Weights of a small sound classifier.
Model: 7.88M parameters, log mel input, arch mobilenet_v2, norm groupnorm, activation silu, depths [4, 8, 4], widths [192, 240, 296].
Training: adamw at rate 0.0039, 8200 steps, batches of 128, held-out accuracy 97%.
Data: trained on short read English sentences (LibriTTS-R), 26041 training examples, 40.3 epochs.
Rows from block 3 of a small sound classifier, named by matrix and row number. Rows with one number belong to one channel. Each number is 128 + 32 x the weight over its row's rms, rounded and kept within 0 to 255. All counts start at 0. Numbers have three digits each.
After each channel's rows are labels from the 100 clips, of 14976, where the channel reaches its highest value: "top examples" is what is common among them. Only what is clearly more common there than usual is listed. The data: short read English sentences (LibriTTS-R). In brackets: how many of the 100, against the usual share in percent.
# convs0: expand pointwise conv (model.blocks.3.convs.0.weight, 768x192x1, standardized in use), inputs 0-191
# convs1: depthwise width-3 conv (model.blocks.3.convs.1.weight, 768x1x3), a 3 kernel
# convs2: project pointwise conv (model.blocks.3.convs.2.weight, 192x768x1, standardized in use, transposed), outputs 0-191

convs0.511:136136137126141213137147147097151195077128109103086067085149158146088112126106102097066078101136114106049083113155076140138155139189131130170136133112194174185154110172137170121162124132160152176162157148182128154116099119155147133168108089089100119099093134101110089136080134123067080059200132135138117154135120113151134120086146080082125126112062136145095100132071128138085116110153078104091079124110135105114180090122133131116155122094144124097114076151121123147070146180136138155108188201191175158159165169133140172170135135161157162124113153086117117127083115105140122094
convs1.511:131121183
convs2.511:153117085123123140153116163162110115150145108139150149156127118100105162148038137084128049153110080081123079173131171141104131099123080117110157170120174122166120158169171173132149136182147095121091094098100154081161135130113081115086156163137140128109149079096169154092096106147084125154091156126065103122098160143108153129137103116158126090107068127112152115143127152114154150126175160179195140084189118154164127197120214091152130130067129089074131103097118098111091176184137113180130124185177125101118139126147135130130146173141126141153077064151118154161118137118066121031
top examples: voice: female (97 vs 54)

convs0.158:191141145116129134162069077117146134117198155139117132033145142191126102102113112138114102141120117120122135066097061112159111215160136132167056145172171128134167110126135114155132151114101152145130146135104153133144164135145159142120082127098124153127140183110106081063126156127114141108177146156171114100177144132149076146119109143089126147170153094118136143098144127111120106107120118000086153121045176119099168102128119194160141126113102120140125142109132080098115140131192126213156101113180164127130162125099144091090139145144129114128068151108142095101128146175132086137
convs1.158:177104122
convs2.158:143156150161137076143121113119141189087124204112132091153113132155163132087146099154116153093072149154133134120097095130169126141148150003218140072178125152128158137105121106169135107088136143148161159160157069140062196104130146131148124122141108152108042131151090099129117062151145113103174103121145135119159111101154107110150109185106052146183168074102116105093118078173130122174102153110111168151119151052031144073147111157138147109141094138138098160144114153087145109103126166115181130109108123141141136149159163073123124119148134142132147152092117111104114083116179115152
top examples: voice: female (95 vs 54)

convs0.173:220124110134110130149130134140118149109067139156119115063166150135105111111111107146094114137082160187118142093157099160135140207200126128168095141204128147159175127128112133114159062095186174129143141127114172101101080103172172158113100127089099123109108190132138118073117146092130114112179137189123151083063140091147140101122133136055099112160124104182144065127110140181152138109113138109110152114083143112127216081139108113099182125080128139072141095125122163109102113103104178190162144100127165118139126121057170091066137094130117133110174171116129126097119134197113124106
convs1.173:162161099
convs2.173:145157153154128141148119108116151193152127148113133094071105137155142123084153095157099144093062152159116136124104090128186123147153158126159129059196122158131177134103114100167134102088134145157164158162152063139112152109144146117152130126134121173108045131152083090126123065041147124097186102125148118112167107092155098113136113119097051145131171076115124111094169090230132127165108160104119157148116152094013151064149113168132158114147107139141094166145112152105148107094152159114179124103104143146182136155157166149149207122152136145134147155086133108095115081118180112160
top examples: voice: female (92 vs 54)

convs0.505:162062096108099123157098126143124082142111142113167165129109096135143138116155099173176144138112138164163113161132204116141135134077151137088125136177058160147144122110088132085078155143124113110120061127124134117130140159116056056068181169186143159177153112119129172088164105115128191142043167161098171113129189141111134105133125135089109064170185065108178181125186111108154172121092131139181134090099077212145068146072123112103123140130075132158112139119126138132145120088119145090168117058100106148137114123132128103127134131112128111137104104197125104160180106125119123138
convs1.505:129179151
convs2.505:141157156111135139119129108054139135087125129111128104076146136159151118128155093160107162087186150161137139121194125129160153150170163141145108043131118161126139119104109098127121105086132151123169158172146135143187191102130145146154128123139199124108115135149079090130128162059154148089193108112153129116157103240171098110088116101101134147162172077115120110091130112218127120147105097099105103153112152102141137065153136169129120073146114139145113159190130145163146109096075151117144128103105142141121076158064159001130081119056144154130149154101101104095132098131136105162
top examples: voice: male (93 vs 46)

convs0.216:113129147131130204114109117081132151056167107114108080067135136142102150125070127113108066126134137097095117083125051196119123179184123123171121093118161141136125081197109166100145154122100135136165155150125119148132117175165189138155109131058094095109071156060119069120113120148099091081207151145179097125156146139167139145109144064092140128122075134150132152102078105113103146089143046082128076098086101102105198051087169128082146143122149128121144106161142129154074140143138116153107176189155165106113173137110151151160107154150118105150121141095146109111113138118148130118
convs1.216:097167151
convs2.216:129080096118063150136063174125102121124184127176146131139125060078049169154122154088129110142132087075136105162125153067121127084121080126116126159129159118146117131182150178126132129139130098117105103117115138096139123155129090122070180178134132114177138094076158146106126136144074124164106183161095053096134188128107194182130159128177138071126105148173197167139122158126188182079152136182155134086153113131134126136114139108134130137113179080112141079119128065129094161183129084161104124154171124088107129097123106126132115174127057085141087084138129176152129152130113179088
top examples: voice: female (95 vs 54)

convs0.394:106156157145132193106123118088115161065174098121103115064135156140099143120103145086097077103133135073113136086100051192113099171180112107164119094121150119116119069207128185093121152106102119123173171145125111152125113163154195127155084123068103091129085182059110106132118122143127087104207158145182092118173147165173146166100156101092126122149086127150118159107079112116083151087132047090092070102098107106110170077099173115088148135122137108117159110165145125160081127163141118141104141162141163102094195117115141155159108158165121093151123140081168130106116153109156148112
convs1.394:112166165
convs2.394:133072041117077115130071165143085110137161110157157143169122044057069167161133152116136128152135096080140123172114166097108123064115094119107128127122142110136118130164147160121125134145136067111091077104097129056143129151118084111075180184144135120181149093108170156116126137151123132170093194142077060090129193135095211185137157138182124055128126151152151168145131175111163171086145143190169131072163103141137115157107139092135120139120154103125145100120133105145101146155118093123107118138149113104110120096124096120125110152120077094124107090149138202179133157130117191126
top examples: voice: female (98 vs 54)

convs0.598:125071062090099069147094099169112080172108123124162139111103091099180140095156104173174130184090126171162097136152152119113158137120152149120147176167104149153146140066114089132106129151105095106079067090086143087152165140094081121099180160180181168135166112137163167096161090095115174140076147140082133120111138119078100080178117205111109117176183100111184152110175117128167140150088140136164181104104094158157097159088116133132087143139123149176113172091134165096159120079084136100139067066092098103142104150142153088101154157130129152152117091164107107161156114149094097158
convs1.598:104103085
convs2.598:144101115080159044142151122153139077161102084087139149142102109104159124101187124160193181153119149154179155158160173092114235103088161197106173139137086131103126144091101092097084125156129128065120129104149118125116140087085111083091137138191163157171174123159163155146163101106165155148087138116104173123118144103072140105157133144115101115161161126115114129109155127085124111143121155131142160150112097165139045136125056127109111165165118162169107164099136167129171101108086145074120094094103076155131058126213153119100159110061148140112152124167091116146150111139123141169
top examples: voice: female (100 vs 54)

convs0.155:189125152153108138155102118127153121112141128110103101059133174180113125089132116153125103145108104109118141031121057124134104185170145127151020125186155144159168142148114130155136099136085148146144142147114165141142102126133162166120077133116128091109143204162105078101139138114098138130195145214150112114143152107121101159115098148068116124149153110120187120105151114135117142081108133000114151132076135083107185091136107233088164121110102130124132122127107121108133127121147141183168127122149143117103142125100132095103162118125117117158060154113116103097122095185131086118
convs1.155:179107119
convs2.155:142151147214136128137121113093137185109123132114132144095192130154161134093149101153097145096075150153104135121095102127167141140164149141209112067174125150127156135106120107134136105088133141134159157158155070139034186105070146185151125122133127165111046132151094102129132083145145106105170103118144136119158111255151108110153110176108056145177164071103118108102115082133130122173104148111113160150119148072035145076145113159137147121140098139136100159112115155079145109103154163115177140110107147138165126148159161150117163119138133142131147152091135112108115092116175117152
top examples: voice: female (95 vs 54)

convs0.611:141138136120098125136138111132127115146065118145119120115121039136128110110134130125124133120122109224187138228119128149122147144064141161138165141125118167115101119140096116126013146157095127139139130130122152115128194142147115096124122196114125124112125098157183126129136124117127122150103131108108132050166119161122090121124137127096118137140118136096134197128133127113231184131124126168137127039129063158126011122119174160090117128110123140146140114115136209126122136134123131025125115122031062152117138106134127136139160131107146124145130115138143105117116120217128121111
convs1.611:129179107
convs2.611:149160161099133143110144103143162119105120147104132127098143145162107110135164094169154171117197159170129142127115062139123143156227175115140133145118114123127144108094108088120121094069144159234181163171158127146094124080139147189157128123103078114093134132156070076129175154157162115082201103118160134115166091114164084088146106112091129147172193116116123105135098081145129122156096163097104146155110163064110181103167088173138145065149092144145086174143158160101152099084099148100139098092096164144172129171072165074126194121130158163133152155126122102082123135122132094166
top examples: voice: male (77 vs 46)

convs0.145:172149129141122137191147145109158134133169128082076091035146152180118108106130084127089123157103081165102128049170106115126113220158128115137126116191139159135212151141141133116126020133188129145139129128122143136091043152183177173127130166086138136104136147157142127095129138110117152117151153162130167105091171077113124124121150143135114160176125124165155107115121139181107158107135127099099144105020118107116140101103140159051169161094153123111102116139067168100123074106101156150144106101150146134117114130090125136074147106170151165126173142111138084094101092165103093126
convs1.145:163160099
convs2.145:143154150221130081136118110165149149186127157114132128172202137152146125091151098156108158097059150157114135124107104127181075146143154000225142077188123156131171140105114101162138108094133143129158153155147078138125183112075143117141130126123133170110040131150088094126115061154145115100147103128146121112164109093150100116152115161100053143115142076116126112081126079215132128163109163106120119147117150051114142071145140164128153084146107138141119164107113150155147109097159158113175123105107163143176154153154163144145093123127134144134145151092116110098118079122171113134
top examples: voice: female (96 vs 54)

convs0.258:132060102085109090126090118158121070138127105131172149088113084063195155112159114182179159198112163162159103114142188107110174114083153184097126142153068145140148115057086096104081136168116110099109102112114141120159164148126103106076159130165146155150142111134169147106150118119133154152033154139107152115140182141056123071155121146071119102144202121141186159116158099121159140145117129107172166120082090183148069146084101133106091156137138175192108168118129154106144135082113130094123114081103111108118118138143179102108138151121131136154090120184122099167196128146097134160
convs1.258:142178147
convs2.258:072122138124133138076140113106090104124098086124029118112124137143114108153146163138152140139158135131150150105145101160092122146147117114121109113096094055088080087112101106092055217124080131129090124115087149174133100156179179151163109097079102084135142170118141149175176169148162120134143110082153130169080112117126127145121156137150162147126122160160121151144105139119115133110142100125098097131108084129142107136064104111045017156145151147153160114166194130163145120128101104115097121122125107123107097103102080125117103105103135107071143138145139117142252151241133139152
top examples: voice: male (100 vs 46)

convs0.136:126076047106088082150112096159111060155105125126160133129116092101170132088164104158187115175079108150179103159140164089142148138124156139126135169173127138156146146058117116150114119143093076094080047073075150062141159131105111132092188150207156189130165117137171186111161088095109172138108125125075131132094138097110104077170107183132120139149189112121186131132152126135154145141102108141163138110114087143147104156090117140138084150137125146187108184087120154101168138085100116085116060071086095095148097149166145109102160131131128158156114107178103105170158100137119105134
convs1.136:096112086
convs2.136:148103114095151090102158115153121084161102095097134152156076105107137125139180153156188175149152152147191153148126184090109162100000151172101137085189089105108128117094099101090083114129129122050143135119169067115103124125079122069089126125191144160164171131164157153151186115128156134145080146124108170131133148145085142119160142136117135120153150153130117131147121152098115106125133105126138109153110095157107035136128080133115108180164124158165136158120165158189161100112079124078093095100099058144090073100193137115090113105072135122126146142166140123143156169125168164163
top examples: voice: male (83 vs 46)

convs0.521:156178159161117151126125104130136152098107132114120120065155152199125111114094136122102120117137099104089162068075097166129093169145125120168083136174139138108168104180106170144130140091160167125154150153135132189116086116164191137153032072092099078124110148134038057133119154127107112093163125154190085113184078120120094202107118133094123110153113129119135134129116130139095130054128094080096132153060126107111150098137146197123171127107121122125141106128142086154096132161148141175127135147198202136094165083113129136164120159169144094152087148101146078044108148137131145105
convs1.521:174104109
convs2.521:143160153187154069134148111098137191147112202115131108189173123161172132092158093161138163091091152162120139118124088132144105133123149127135144046148122149120151129098123103144131124079139147137158163159160055143083204078126147110160113113148230187092033135161094109136123143088153103108144094094142162134142103131176104087127090129107149154157176069081098090083165080151118105190094159115121176157124155098116139071159112164145148079139084142136090163120112165107147104097110171119186160104096153137173115155162159147146093104116145159127152156091115109115111090108169098158
top examples: voice: female (83 vs 54)

convs0.362:152120133162130137155162149132111146144127143142157233145133140126146111128165153092139150121116126101112147145079150096120093040012117104104092148190072132113168122145106151129135138124177135075135139149124115094117109118128118109085110117182127170201154056093109102155104124128116113111053130151153143123203193137060131139136112119066130120124120127131088215124132123137107122119132109124118116100115131150127073159102165146169134156141101106149141102121098088141131184157149159152147140129150144210158128101185106139157101126120154085125042116159157139113232148090143182111
convs1.362:094146168
convs2.362:145175161116144083134131106060160198148129174107132112136145150161169119073155080157123159070164152158052136122165084146142135149152159158161131067136123171131150130103119100191135104100140152188167169171160132139128115106171147203162122121107093162091129134149082079126134145142150111082194099112150135114165101123182103111105102110092080147202173113100114100151104088131127113151088107100085148152115166169107062065155103160129131116144102138142087164166115151072146108094099177108197135101099164158194122168103173100149104122134147158133151156106085097083117067122131095161
top examples: voice: female (99 vs 54)

convs0.594:122035130085094128157092101155124070124107151137181123116120086120190128106131120144162123144129108186150100166179200098152143149105184184128132180195054135171129129085087137133082126198122132108130125116126130140146148164101051136120150174143118132176147080112136172115134129126106170138118130168111159096114140102129123088195133126078116050146123099145200168130120121134140176126123140126197136083080060228135048131054116127098130127131138131129121128121106108136127136130116161129115076133100120113136134147149123137141160123148138128127082115120089075134137082112042097154
convs1.594:109177146
convs2.594:142172159126145156071145102097155115159123111099128124114124138174173111141125118176139139099171161177134145119172067134074136156213145119111133143074111119121100092092104082099093136125119157228166163126122161152140098081182155164172124121075073089087135136151070092133150181136166117092196098079162156118115094139175095096095110097092144156153115151107119101134114082142127112152086111085103107162106124152146151127155131165131090095154142145154115177208202158136159098080129134128141134087094168142144112165036134088086109117116159166127155161138109091086155150153121070175
top examples: voice: male (92 vs 46)

convs0.172:119182184136162187120145161114145171091160123130104113111131176136100122150083144080084116073158127071081151102114113157125099129133087091147104105104135126113118117188152172120128121103172186161183195178180119180104070143146140117155063094053093094138085130103080093160099147131128085110137121122165133123162138135152170158074153087117127118098059145144083129146077141139083124094145094142089079143146173092111163102153152119113167098110138110078148068162127090165081128188168123164110177182173168161120167120124104186172102123145140125110119152093149147097092137078155142078
convs1.172:092132086
convs2.172:136179171207133158143150114129148224089124190131121130129139154167134112115107083121086112070103132136048115117112098171178115166164137111177141112181146153143193156139142142213162106085154167170171178202161113149116122091134145154160114121101106135073078134132068075119095122131118104077181099134153123134129093152198096095105113105111120159113112120113126097121126100142117110139111129111101123142126179094121173081164152165152169047111106118110093122116097123095115126125167145147155149141128170148155169175155153159153117128149169167139137152046134091078092100094145064105
top examples: voice: female (97 vs 54)

convs0.696:155119168165129129134088069113100115140202150096183141103115139186111172140128143152134129153113135113148174061090052164115070153119099108112085126158129112093116086150094119112107170141102108086118136122080135121142132199145150138164112189111115060138138179068127097108165132113157145124175085204220113055240121130148151205139142131123115129150132105119126194136140096123111147076122094104102123106074110118102167102077166155110147165157104118154162151120157103114124163113166144172157111122140136151101158077065122085093128154116079088163113139151162134111129138129149156111
convs1.696:158167102
convs2.696:150166146135146157148145110081157120084126209118132033127136162159100118138140082141140144114172148138026142122051116121184177143167139172157165056190126150123174128132126125130131086123163161173181172134190100143034132103164144090139107119132108112100145131151100075130127166101151150089130103161153110117183105083105116123094087094110056152097134100080096088150110146156099095138145156107108119164118148054110121117177099173138167121139102133129077133175136136142141105112116167114165127117108134190162150142203134144160130111173148153132145152124146111088110073108174097131
top examples: voice: male (99 vs 46)

convs0.685:133194154188140142119167102129098118092184143094148160119141187203107150138127150096093118093132129107101156076120090213087091145149080077101114109090151131092143115167130136070124166092144131145137127149114104134139162185103144121135114164058142106098079187072145073111159125115164147123155139123142134085155134167203184172139113140090152148136124124111113191117143080092108162057111109155152118114117165113120175138144190091089145159133100126119187069123187134130061101135145123170160160158136145134110152077047115098122104132088079049157146121104155143114127152108131145111
convs1.685:178147112
convs2.685:147155156114136149160125106133149138121126227122133008080128136155119131102146093156113152087145152153105136119090112123184048147118157152196096156204125160129174165110117107123133094111141147137172161160169075139018134096140146179134133124125119107106132134154088089127129090173146072096131099152151112113179107098118102119111107103106193141129120111104117101176087115227126111152136120098118096148114147144035095080157110170129148102140088136134087150137132151092145107100105161110116118110104121157130149152148171153090166118143133146136149149119038106097115067114177114149
top examples: voice: male (99 vs 46)

convs0.343:192116145157129140215146179151124132130086137073121125151131098134130130116119147109192112112131064097181156217094150127125097089017147121139065146244087116115180117147093160147110135130177143071143120132125122129137095111126133103092123129226118198209166087144105151132119129129129124123098141201162133119184157125125143160114133130074132120119119126132105138125122134119101126100131106106123122098086036146126003139141145148112140146112117116146140108125160101136167164151152138098138134120133119167118140089169116149150100110122161079119079119142153096125125115096117122113
convs1.343:131106179
convs2.343:145172163122146082132133107136160136174127169106133096070111149157168118077155086157123160070111153159127135124103066143195119149139160142165108085166122166130146118105118099195143100077144153148171165164163096141098113109142147117159125124108100191099124132150097079127121158136150144084198101126152133112170104115152100119119107115094065143201174066109115103080221085145127119151103148100101131149115168053059152063159094158132157056141085136140090162140111145102144106094130166120173126102103143150175136164156175116148172123146147159134149153061130105084114069115184100115
top examples: voice: female (100 vs 54)

convs0.48:120153127133143127128109078113136143106183134121123123097186192127107123130138115138073126078129135123116120070138094132179124158232128128131145122069213109127087119137167113174213115102072117140130145126113125095119156152133147150143138139058122060058095189124124086114128119128147114111255062079130098133114120084134137143122116134219119207140135115123126080133111127128144087124129115109088139173129179090115225122148101114144142092133120078094123153129093148119150126118165119163137142116118123103114150173093140109110150136158092169076153145082116145078088114142123098107
convs1.48:139175100
convs2.48:149154145080129107157126107189146160111124221117135021122206132155148138108148092158143154097135151144036139121067105119174146146087148113189155082206126157130183152113121111154129089087141147147168163159164051140077103071173140076140132124193122158104148137158094088125121103132148198096125104156150122115173105151117097119099101124113100147129165133089107089155112132124124111131156133097134167159119155151113133073162100175137161110139083134137081155136114149073146105104135158110150108111103134150155156149191176160119172118149134156137150157092187106093109068113182103139
top examples: voice: male (82 vs 46)

convs0.647:174144151146095148142082138134156042117105171132128217159086134160147106141092122108131183170152119113172128132074120120148063126119101095057151130120130138103175154138106132147145217137156142078145141117137111082115149135100126044126099135131130178179201135094123118111115133139162109087123199181127169138181194136154081154134179132139134130153140140102109223132124156052092115083146104096131109085152081126126142123121138115171133088123148072114117087142106107138085172119152122089171094127121045148117138085123101159129120156162166087092128123110159157099116132081154085105
convs1.647:101130176
convs2.647:148161158124135148140127105090159152066123157109133073068073143153165121073157083159106162083174156164146136126179105136153154149150165178148064057154121171131158127098113096137130106114143148164172157175161123140092137109176144135151127123138122103102098133155083078126128108160149110088180102115151125113172103102132093094169107096090177144186129067104116108137096082190128122168109118102106142150115147122122110109156096168129128061147092143144083166180124157082149101092137174105183128098096132156132098165068181007133092120148142160135150158075081102088122069123132104162
top examples: voice: male (80 vs 46)

convs0.74:134176156116133171129138110089139151099099120128058091114149137157087104140119117099095130092149159168100115074124059135199153232159158149153104107099148127128132115171144111153152121109144164136176163161203117122094146114120150143140044079117116140113096143152090073125113149137115117105209104101150121152112095107160092132093106051121136156115120140121104071136125139156071052162141134077081116174114198111093177091149162205127166096073157114089109133156100135136104120144151132182121141201144136123137119167144140156155127098123144140115136168087120110059065131141129108073
convs1.74:084096116
convs2.74:148169169152153151148162125111153194081115165125124089129139160153129106121107077116075107071125127135076111114149114162175159156154165150149156136143143164145177163135145143189158121117152168172165162184176127146118115115145140209155100106110106131083065120132085083120101119122119078083140124133143147149118108114175118097064090097106132150099107123092098088127114110164091089167125096113093118155129169115129158110165128164149149059103102120107074116126079119099108127138175154147153239141129171167180158168128163157238153120150164177141135135072100093085098089087122082109
top examples: voice: male (100 vs 46)

convs0.349:242146125166175123136155202138154139136071140140117142123106128114140133107135156105176120130124083131156154185109132134075115124012111112145084131201093127119221133132132153152124135155214137082154113121140139133131083084144145108114096126204118164203156087148115133151165133120132130111124129140137153113159129149125116146122149122070122119135115133114105131128122119067095165111134128160102125098102055131138079121143141141147147107110119132124161101108098100137117125156128168119134137126160123255115063089159096137153104101052158077135068124148119079110120157113134184122
convs1.349:180147123
convs2.349:145173164128141073143133109102157135106130217107134102068132144152161118083148091157114158089168150155117136129094076132193090144144158091142111125193121163130177098106116101185132092081147153178165159174155079139109181103149145115149126127109238182106125129148078081125123070038148140090192108128150121109169110116169104116102110112097136142200174080117116108084193095166125124144105085101106150147116162109101151069159097154131147061143098135141091163165114139094145106097132148115160128103107152141158144158140167144139193124136146146135146148075116108087119095121175107160
top examples: voice: female (95 vs 54)

convs0.420:126053065106106101126093113146113106138118108136167138086096078109164160111146120181183156201116159160158107122141190104120168118079153183115127137172067145146156114098079101096079141180111099098113075111117136114151165152119105116107173137157151148155137105131178158111142110124119138151028162147105150110136178133050114080196123154075127097145153128137195167117155104120167151134123124114179148103077079199153059147071109138109043162137136172183119147115134175117148138094109134093118106113096126105119120131147144115109142160129138125159093106149126089176198129140108137170
convs1.420:134180146
convs2.420:079121133118131129087130112109091107130105090129041113102124139144124113152141154141147142140168142135149152110161095155100128154153122123125111121086095073091074081107093099080047204131083129123085120105078161164144112154181168161170115111067104086131136170120141152169173159141163120134143108092149124154088108111124119139110155138145158151134119157156120146146106134129114130116134102121105101128107068125152113137060101115043035152150146146153155114167237133152149113120102113112098120115125111121107093111042090120113112114116135115079146132142137113144243154246122136156
top examples: voice: male (98 vs 46)