From a checkpoint of a small sound classifier: arch mobilenet_v2.
Rows from block 9 of a small sound classifier, named by matrix and row number. Rows with one number belong to one channel. Each number is 128 + 24 x the weight over its row's rms, rounded and kept within 0 to 255. All counts start at 0. Numbers have three digits each.
After each channel's rows are labels from the 100 clips, of 14976, where the channel reaches its highest value: "top examples" is what is common among them; "loudest" is the band of the loudest frequency at the time of the peak. Only what is clearly more common there than usual is listed. The data: short read English sentences (LibriTTS-R).
# convs0: expand pointwise conv (model.blocks.9.convs.0.weight, 960x240x1, standardized in use), inputs 0-119
# convs1: depthwise width-3 conv (model.blocks.9.convs.1.weight, 960x1x3), a 3 kernel
# convs2: project pointwise conv (model.blocks.9.convs.2.weight, 240x960x1, standardized in use, transposed), outputs 0-119

convs0.729:131141110159092132107141122126137143133103166143154147126117135143117101156092141130155116113165126108114137118141100135091115140144138136139149106134128145129159126144083145096112123107099108155136100134108126133132126116159083104160154126170119148127153112136115111147146152150124140130118115149077070124111156143113133138168154100126102117127123158137097161
convs1.729:098126157
convs2.729:134075161162119143067138101117177163105120159180158149169093095164092144125106119134070119150142124132129129156124135134128139110080088091138152126148128093154126099101143148139154123156088121135129116124114085149166137119125107121157116105106126123127100103156150157151089122161170153114085103127099130112123149109156120098156126122117114149192111116077159090
top examples: voice: male
loudest: 250 to 500 Hz

convs0.385:106123093129105135107138129099124160155117144155160141150121121161125130134116118119139093125138129093101142089148120160134117143146105137103145085126133111138135100156123131105168099155114120134171087144092088149137169109108085099142118106132155104124128121132121095174114170160119171143097090164109082119093142141088164170135143111121088099119152126131114157
convs1.385:151125162
convs2.385:143105152136132122121144101127141049226191133161137137161104109152114148134100206116106081142126124101095131117129135129119106086114105109140129156143129120086087111143140140137148122139107129131062126116079109129148133119139109147132115110116133134123120114143130139108120125143156147100149108116113128112120143134142134137163107127118171138146123128106142128
top examples: voice: male
loudest: 250 to 500 Hz

convs0.49:130109111102105139126127127095164123135141169101151119163160098121095138116169126140148137141109104126130092112148125119108152129100091111086170127111089143171142102130146125152124108168103129170142097117129111158165109163104101113165094093110125148139092144144165143144141110162144145127114163146128130138082122121090161128127164093136135136118156144151114152
convs1.49:109165131
convs2.49:105085119166121142176162121126152155227106153149153144150099102076098142114104091141099118142133130113115134141125135106123101074101099108144136135146130113127109102113129144140148126141094121133166116135088091146154141105143112010140108102121122126137135103151133149086119118151158147105101109129107135112125142142139145134151131116100153119161117123161145092
top examples: voice: male
loudest: 250 to 500 Hz

convs0.622:135103142113152119168123128140138133060137117143107140103088135107145123138111119145126120116161122205172113130121101114084106108141106144144111143115140164100129132175153071136126152115131119115107137147185119107161114092137131150136163133127137109140148139105115120084140126090115108105131114158146146157151106123142113094131134139131122084108121161161141133
convs1.622:114166138
convs2.622:145091100134131127190127117126149141129119135154151172155094103163097143129120085134130077142149109080095108173133118139141160194090106092112175097133137099179161109101088179123149125140095132123156124129138101139159123144105116060155088113089153113105088130145162172155081121145160146128057113081109108122128143159133092094114123149165164144148126125120137117
top examples: voice: female
loudest: 250 to 500 Hz

convs0.735:121139092162097144112141115134094134136134194140176136105113071123111127144133139138136113175139084109122104097158144160113118138114150108107172100133098130122144133130122125139139099115107096149141091136123102181138139152124113118151139111137150132126120133154148103139149180144143150139113153164079077145077156131085149145151150102098111102106158149138099152
convs1.735:114118166
convs2.735:131077112154121143155149085117171100123104155170155111163102099134099143127096139128104080155112128121120129139121131137130142195086093093131155122148127095121213109101118101138148125156086119134158119152184091146160135117126109167151092100111123124131115104155166159159091165154171152103110108118098132117124148167150125108142137128098091135192114117139156093
top examples: voice: male
loudest: 250 to 500 Hz

convs0.688:120108119177088120141185118154134152111136182148141140132100108128135167092148154122126115159132090108125087116115153115079124119109115129142173133134086164102144104130127136107162095137087139136131126135133132136121153093129065139114124126113166142140154134125094134145118136140130184111122090172117127144116174125089129112137118130084139101122152167130129168
convs1.688:144160106
convs2.688:123104135102117145168162113118139171065110156158166129144093098110085144120120159132130093118125127133129132126124140087121133114091119094147084095152128095133081090139127064140160122151083120138156113143095082153167128113135105105140148097129122125133157093162131137159122117146163155097132100142095133109121153134171161131126093112114129155142104114175165111
top examples: voice: male
loudest: 250 to 500 Hz

convs0.711:093106111163125135116127121110115142148122159139181138157086083133118130116135114120126116134130134117113105133133137128101109148145107139129139114130120169116124110151106128105176119155085102143147077168116146151168144100144075128108170090169146133096163146155104100141143167111149141117127111167086089122120167128115164150130135100134113104127149148162096160
convs1.711:094145111
convs2.711:121087145135122140184156115124156170074091152170162124156083099163086149120108101130102080137120127109125133145125138123116134084083105095138134103153129092141095089149124100144158123149086124138151117141106083146167129122132109125152136109112123129131109096157117143102101114156168150083186097151102138107124146136174135128133069123129174155165103114159168113
top examples: voice: male
loudest: 250 to 500 Hz

convs0.577:129139139121146116063119137128131188159093121123132164128122128161132136138126113117120090128121124078085129133130140128134132199119130127120123051135132129132184123125129145137131130122134130130201130123061127120126133128124135059133120133122128132127123123124132118200128132132128122156049125124130127127136127184132116194120119136138062134138137121118136125
convs1.577:115109163
convs2.577:143130110150127134056128131130123165196086132157143127155120092160109144147133101126131104169126115132114116121154167167138138226123111116108143130125102133111151110088114133151143098114134121145171113135082116137139156127130107083132099120106127134113135124139152098139135140153117136162067127136117107119104151132132128195138116129126106154139130125103131109
top examples: voice: male
loudest: 250 to 500 Hz

convs0.265:143136142112135113166127145134147087121140114133105122115143146122147100119139125124112134130110166156160134115085104112145148082112102122172097172147091105132088147105157124146108144115136141105089146125164156116108151145113145164131109149125097094157108119109125168090113094097146111124171149112152155160141111092156112095110110140141166139134155121124146115
convs1.265:118167120
convs2.265:150143140111175097112096134150119144148110089128096133118154137152143107163143114068118115136135088119129089144163108131201159146125134127112138127095160139150144145116129154112096160091149166104149148107108130092107120142110163117121114140123155087104110147106129137130140130130125076149109150109137106148169099141099108102107147173156120099117180174107091139
top examples: voice: female
loudest: 250 to 500 Hz

convs0.591:141127154123127097116111142105136158155076102126118153141118136154121128130112080092108094110117140049108129160130114111142162153131149145133126116150151116162168119132113172107144132130134131106144146102106115113133108124121132103145125145101141158130128126121160132144134111160149111178109116134132139111152119156116109151137152119154087128117120146091151124
convs1.591:141101157
convs2.591:180121158133134124137142102124132153134128142183144134181093096150101163151078190099071200137131108139131121150144131128135141110085105087117130155147140108133114107075109133126161130135111141126079130108108095124160134138122115147142123118083149135107094112151141158136102145170161145117099114075112109108127145146140120154177091105142083153143114117118137106
top examples: voice: male
loudest: 250 to 500 Hz

convs0.493:106106082150094180130146115130104133133130165145184114121108102117108149134113133137131128155121097138129117107140137127103126118136125113115162141136125153149136114150092133103167060153117112171121098137137127150144140138157078135132151079139136155102139112153154079128113130127146149117143140168069077141066172122110157118173163078115140115093139143137111146
convs1.493:132166145
convs2.493:125080159120121143041153106119139165126084154139159142124111110098095157107118143136116107111116127121146136149125137114131123100097120112139104132152135107117094112121156059139135120158084108134155110144100090147158136116133111127139138114130121139138145098151132122146125116136153147095155111158109138107124144111165160176153107106102123163148104102163176077
top examples: voice: male
loudest: 250 to 500 Hz

convs0.342:141090107131106157121150095096090147139116162166152130171100078131105112134094130135120112148161097114108128096110135147106151143154105158085159105120124133116148156118138140112149098120140102164134081129127133162122170153151096124148140094154134105150099090142118079158160139135175164130122156159085095106078155133084152133152159125125108116120159150126102152
convs1.342:123169133
convs2.342:120095128109117142196133120123132180135122153172161159145093096064090147119114133142079075146112129083094133129123138133120136142091110096138131087152126098155131092113150161145155125155086119135168115137093084150157138123139105144155083117119123125136108098156141151160101153159164151144147104143101136106122148150157123115181124128131085142156125120157160065
top examples: voice: male
loudest: 250 to 500 Hz

convs0.662:094147134134147119162116132142129118063147123111129114105128141119106155134125166171131157112145111201157122136123106126116120073123120135142134158112137124092076145166135084123146140116139141116049123158187145107119130133116123160113168139134133112135160175115118131120154143116112116115149147124146144142138108102126119080111118130127145131125125160151097132
convs1.662:117167137
convs2.662:122107136120127125175129124128132127090067135136148152145106110172104137130092076128131057153148110061106108161133116154141159091107111101117153135127138105171123113157096188116142127133105135125160126108137108139157125150109120082141083121100149114106092130141149157162099123142149142093112120132116108127130139068133122116120137128166069127134122126117135122
top examples: voice: female
loudest: 250 to 500 Hz

convs0.714:125100113164096132138145087099172117132125158139134120146103117109085156109146130145141139112127143125126138112091108091101130138136096109122132116132104142126128131160171114132188128148091149147127106140123151143137098144170115117155148108114113105146104143154087100142096141146149157136128062163110087094081135134124170133155162095119139113116087175124122146
convs1.714:108162115
convs2.714:125090134122120137165161108123152013119133152157153122148093103089098141122110122126097112147131124125101128116129130138123142091088098101133119097144135100122107100129153051133149127148093129131148118120104090147163128125131113094147138102113125124130108106149164151140103131163163146180131104143107132113126145098160134125129089113108184130163110119091153107
top examples: voice: male
loudest: 250 to 500 Hz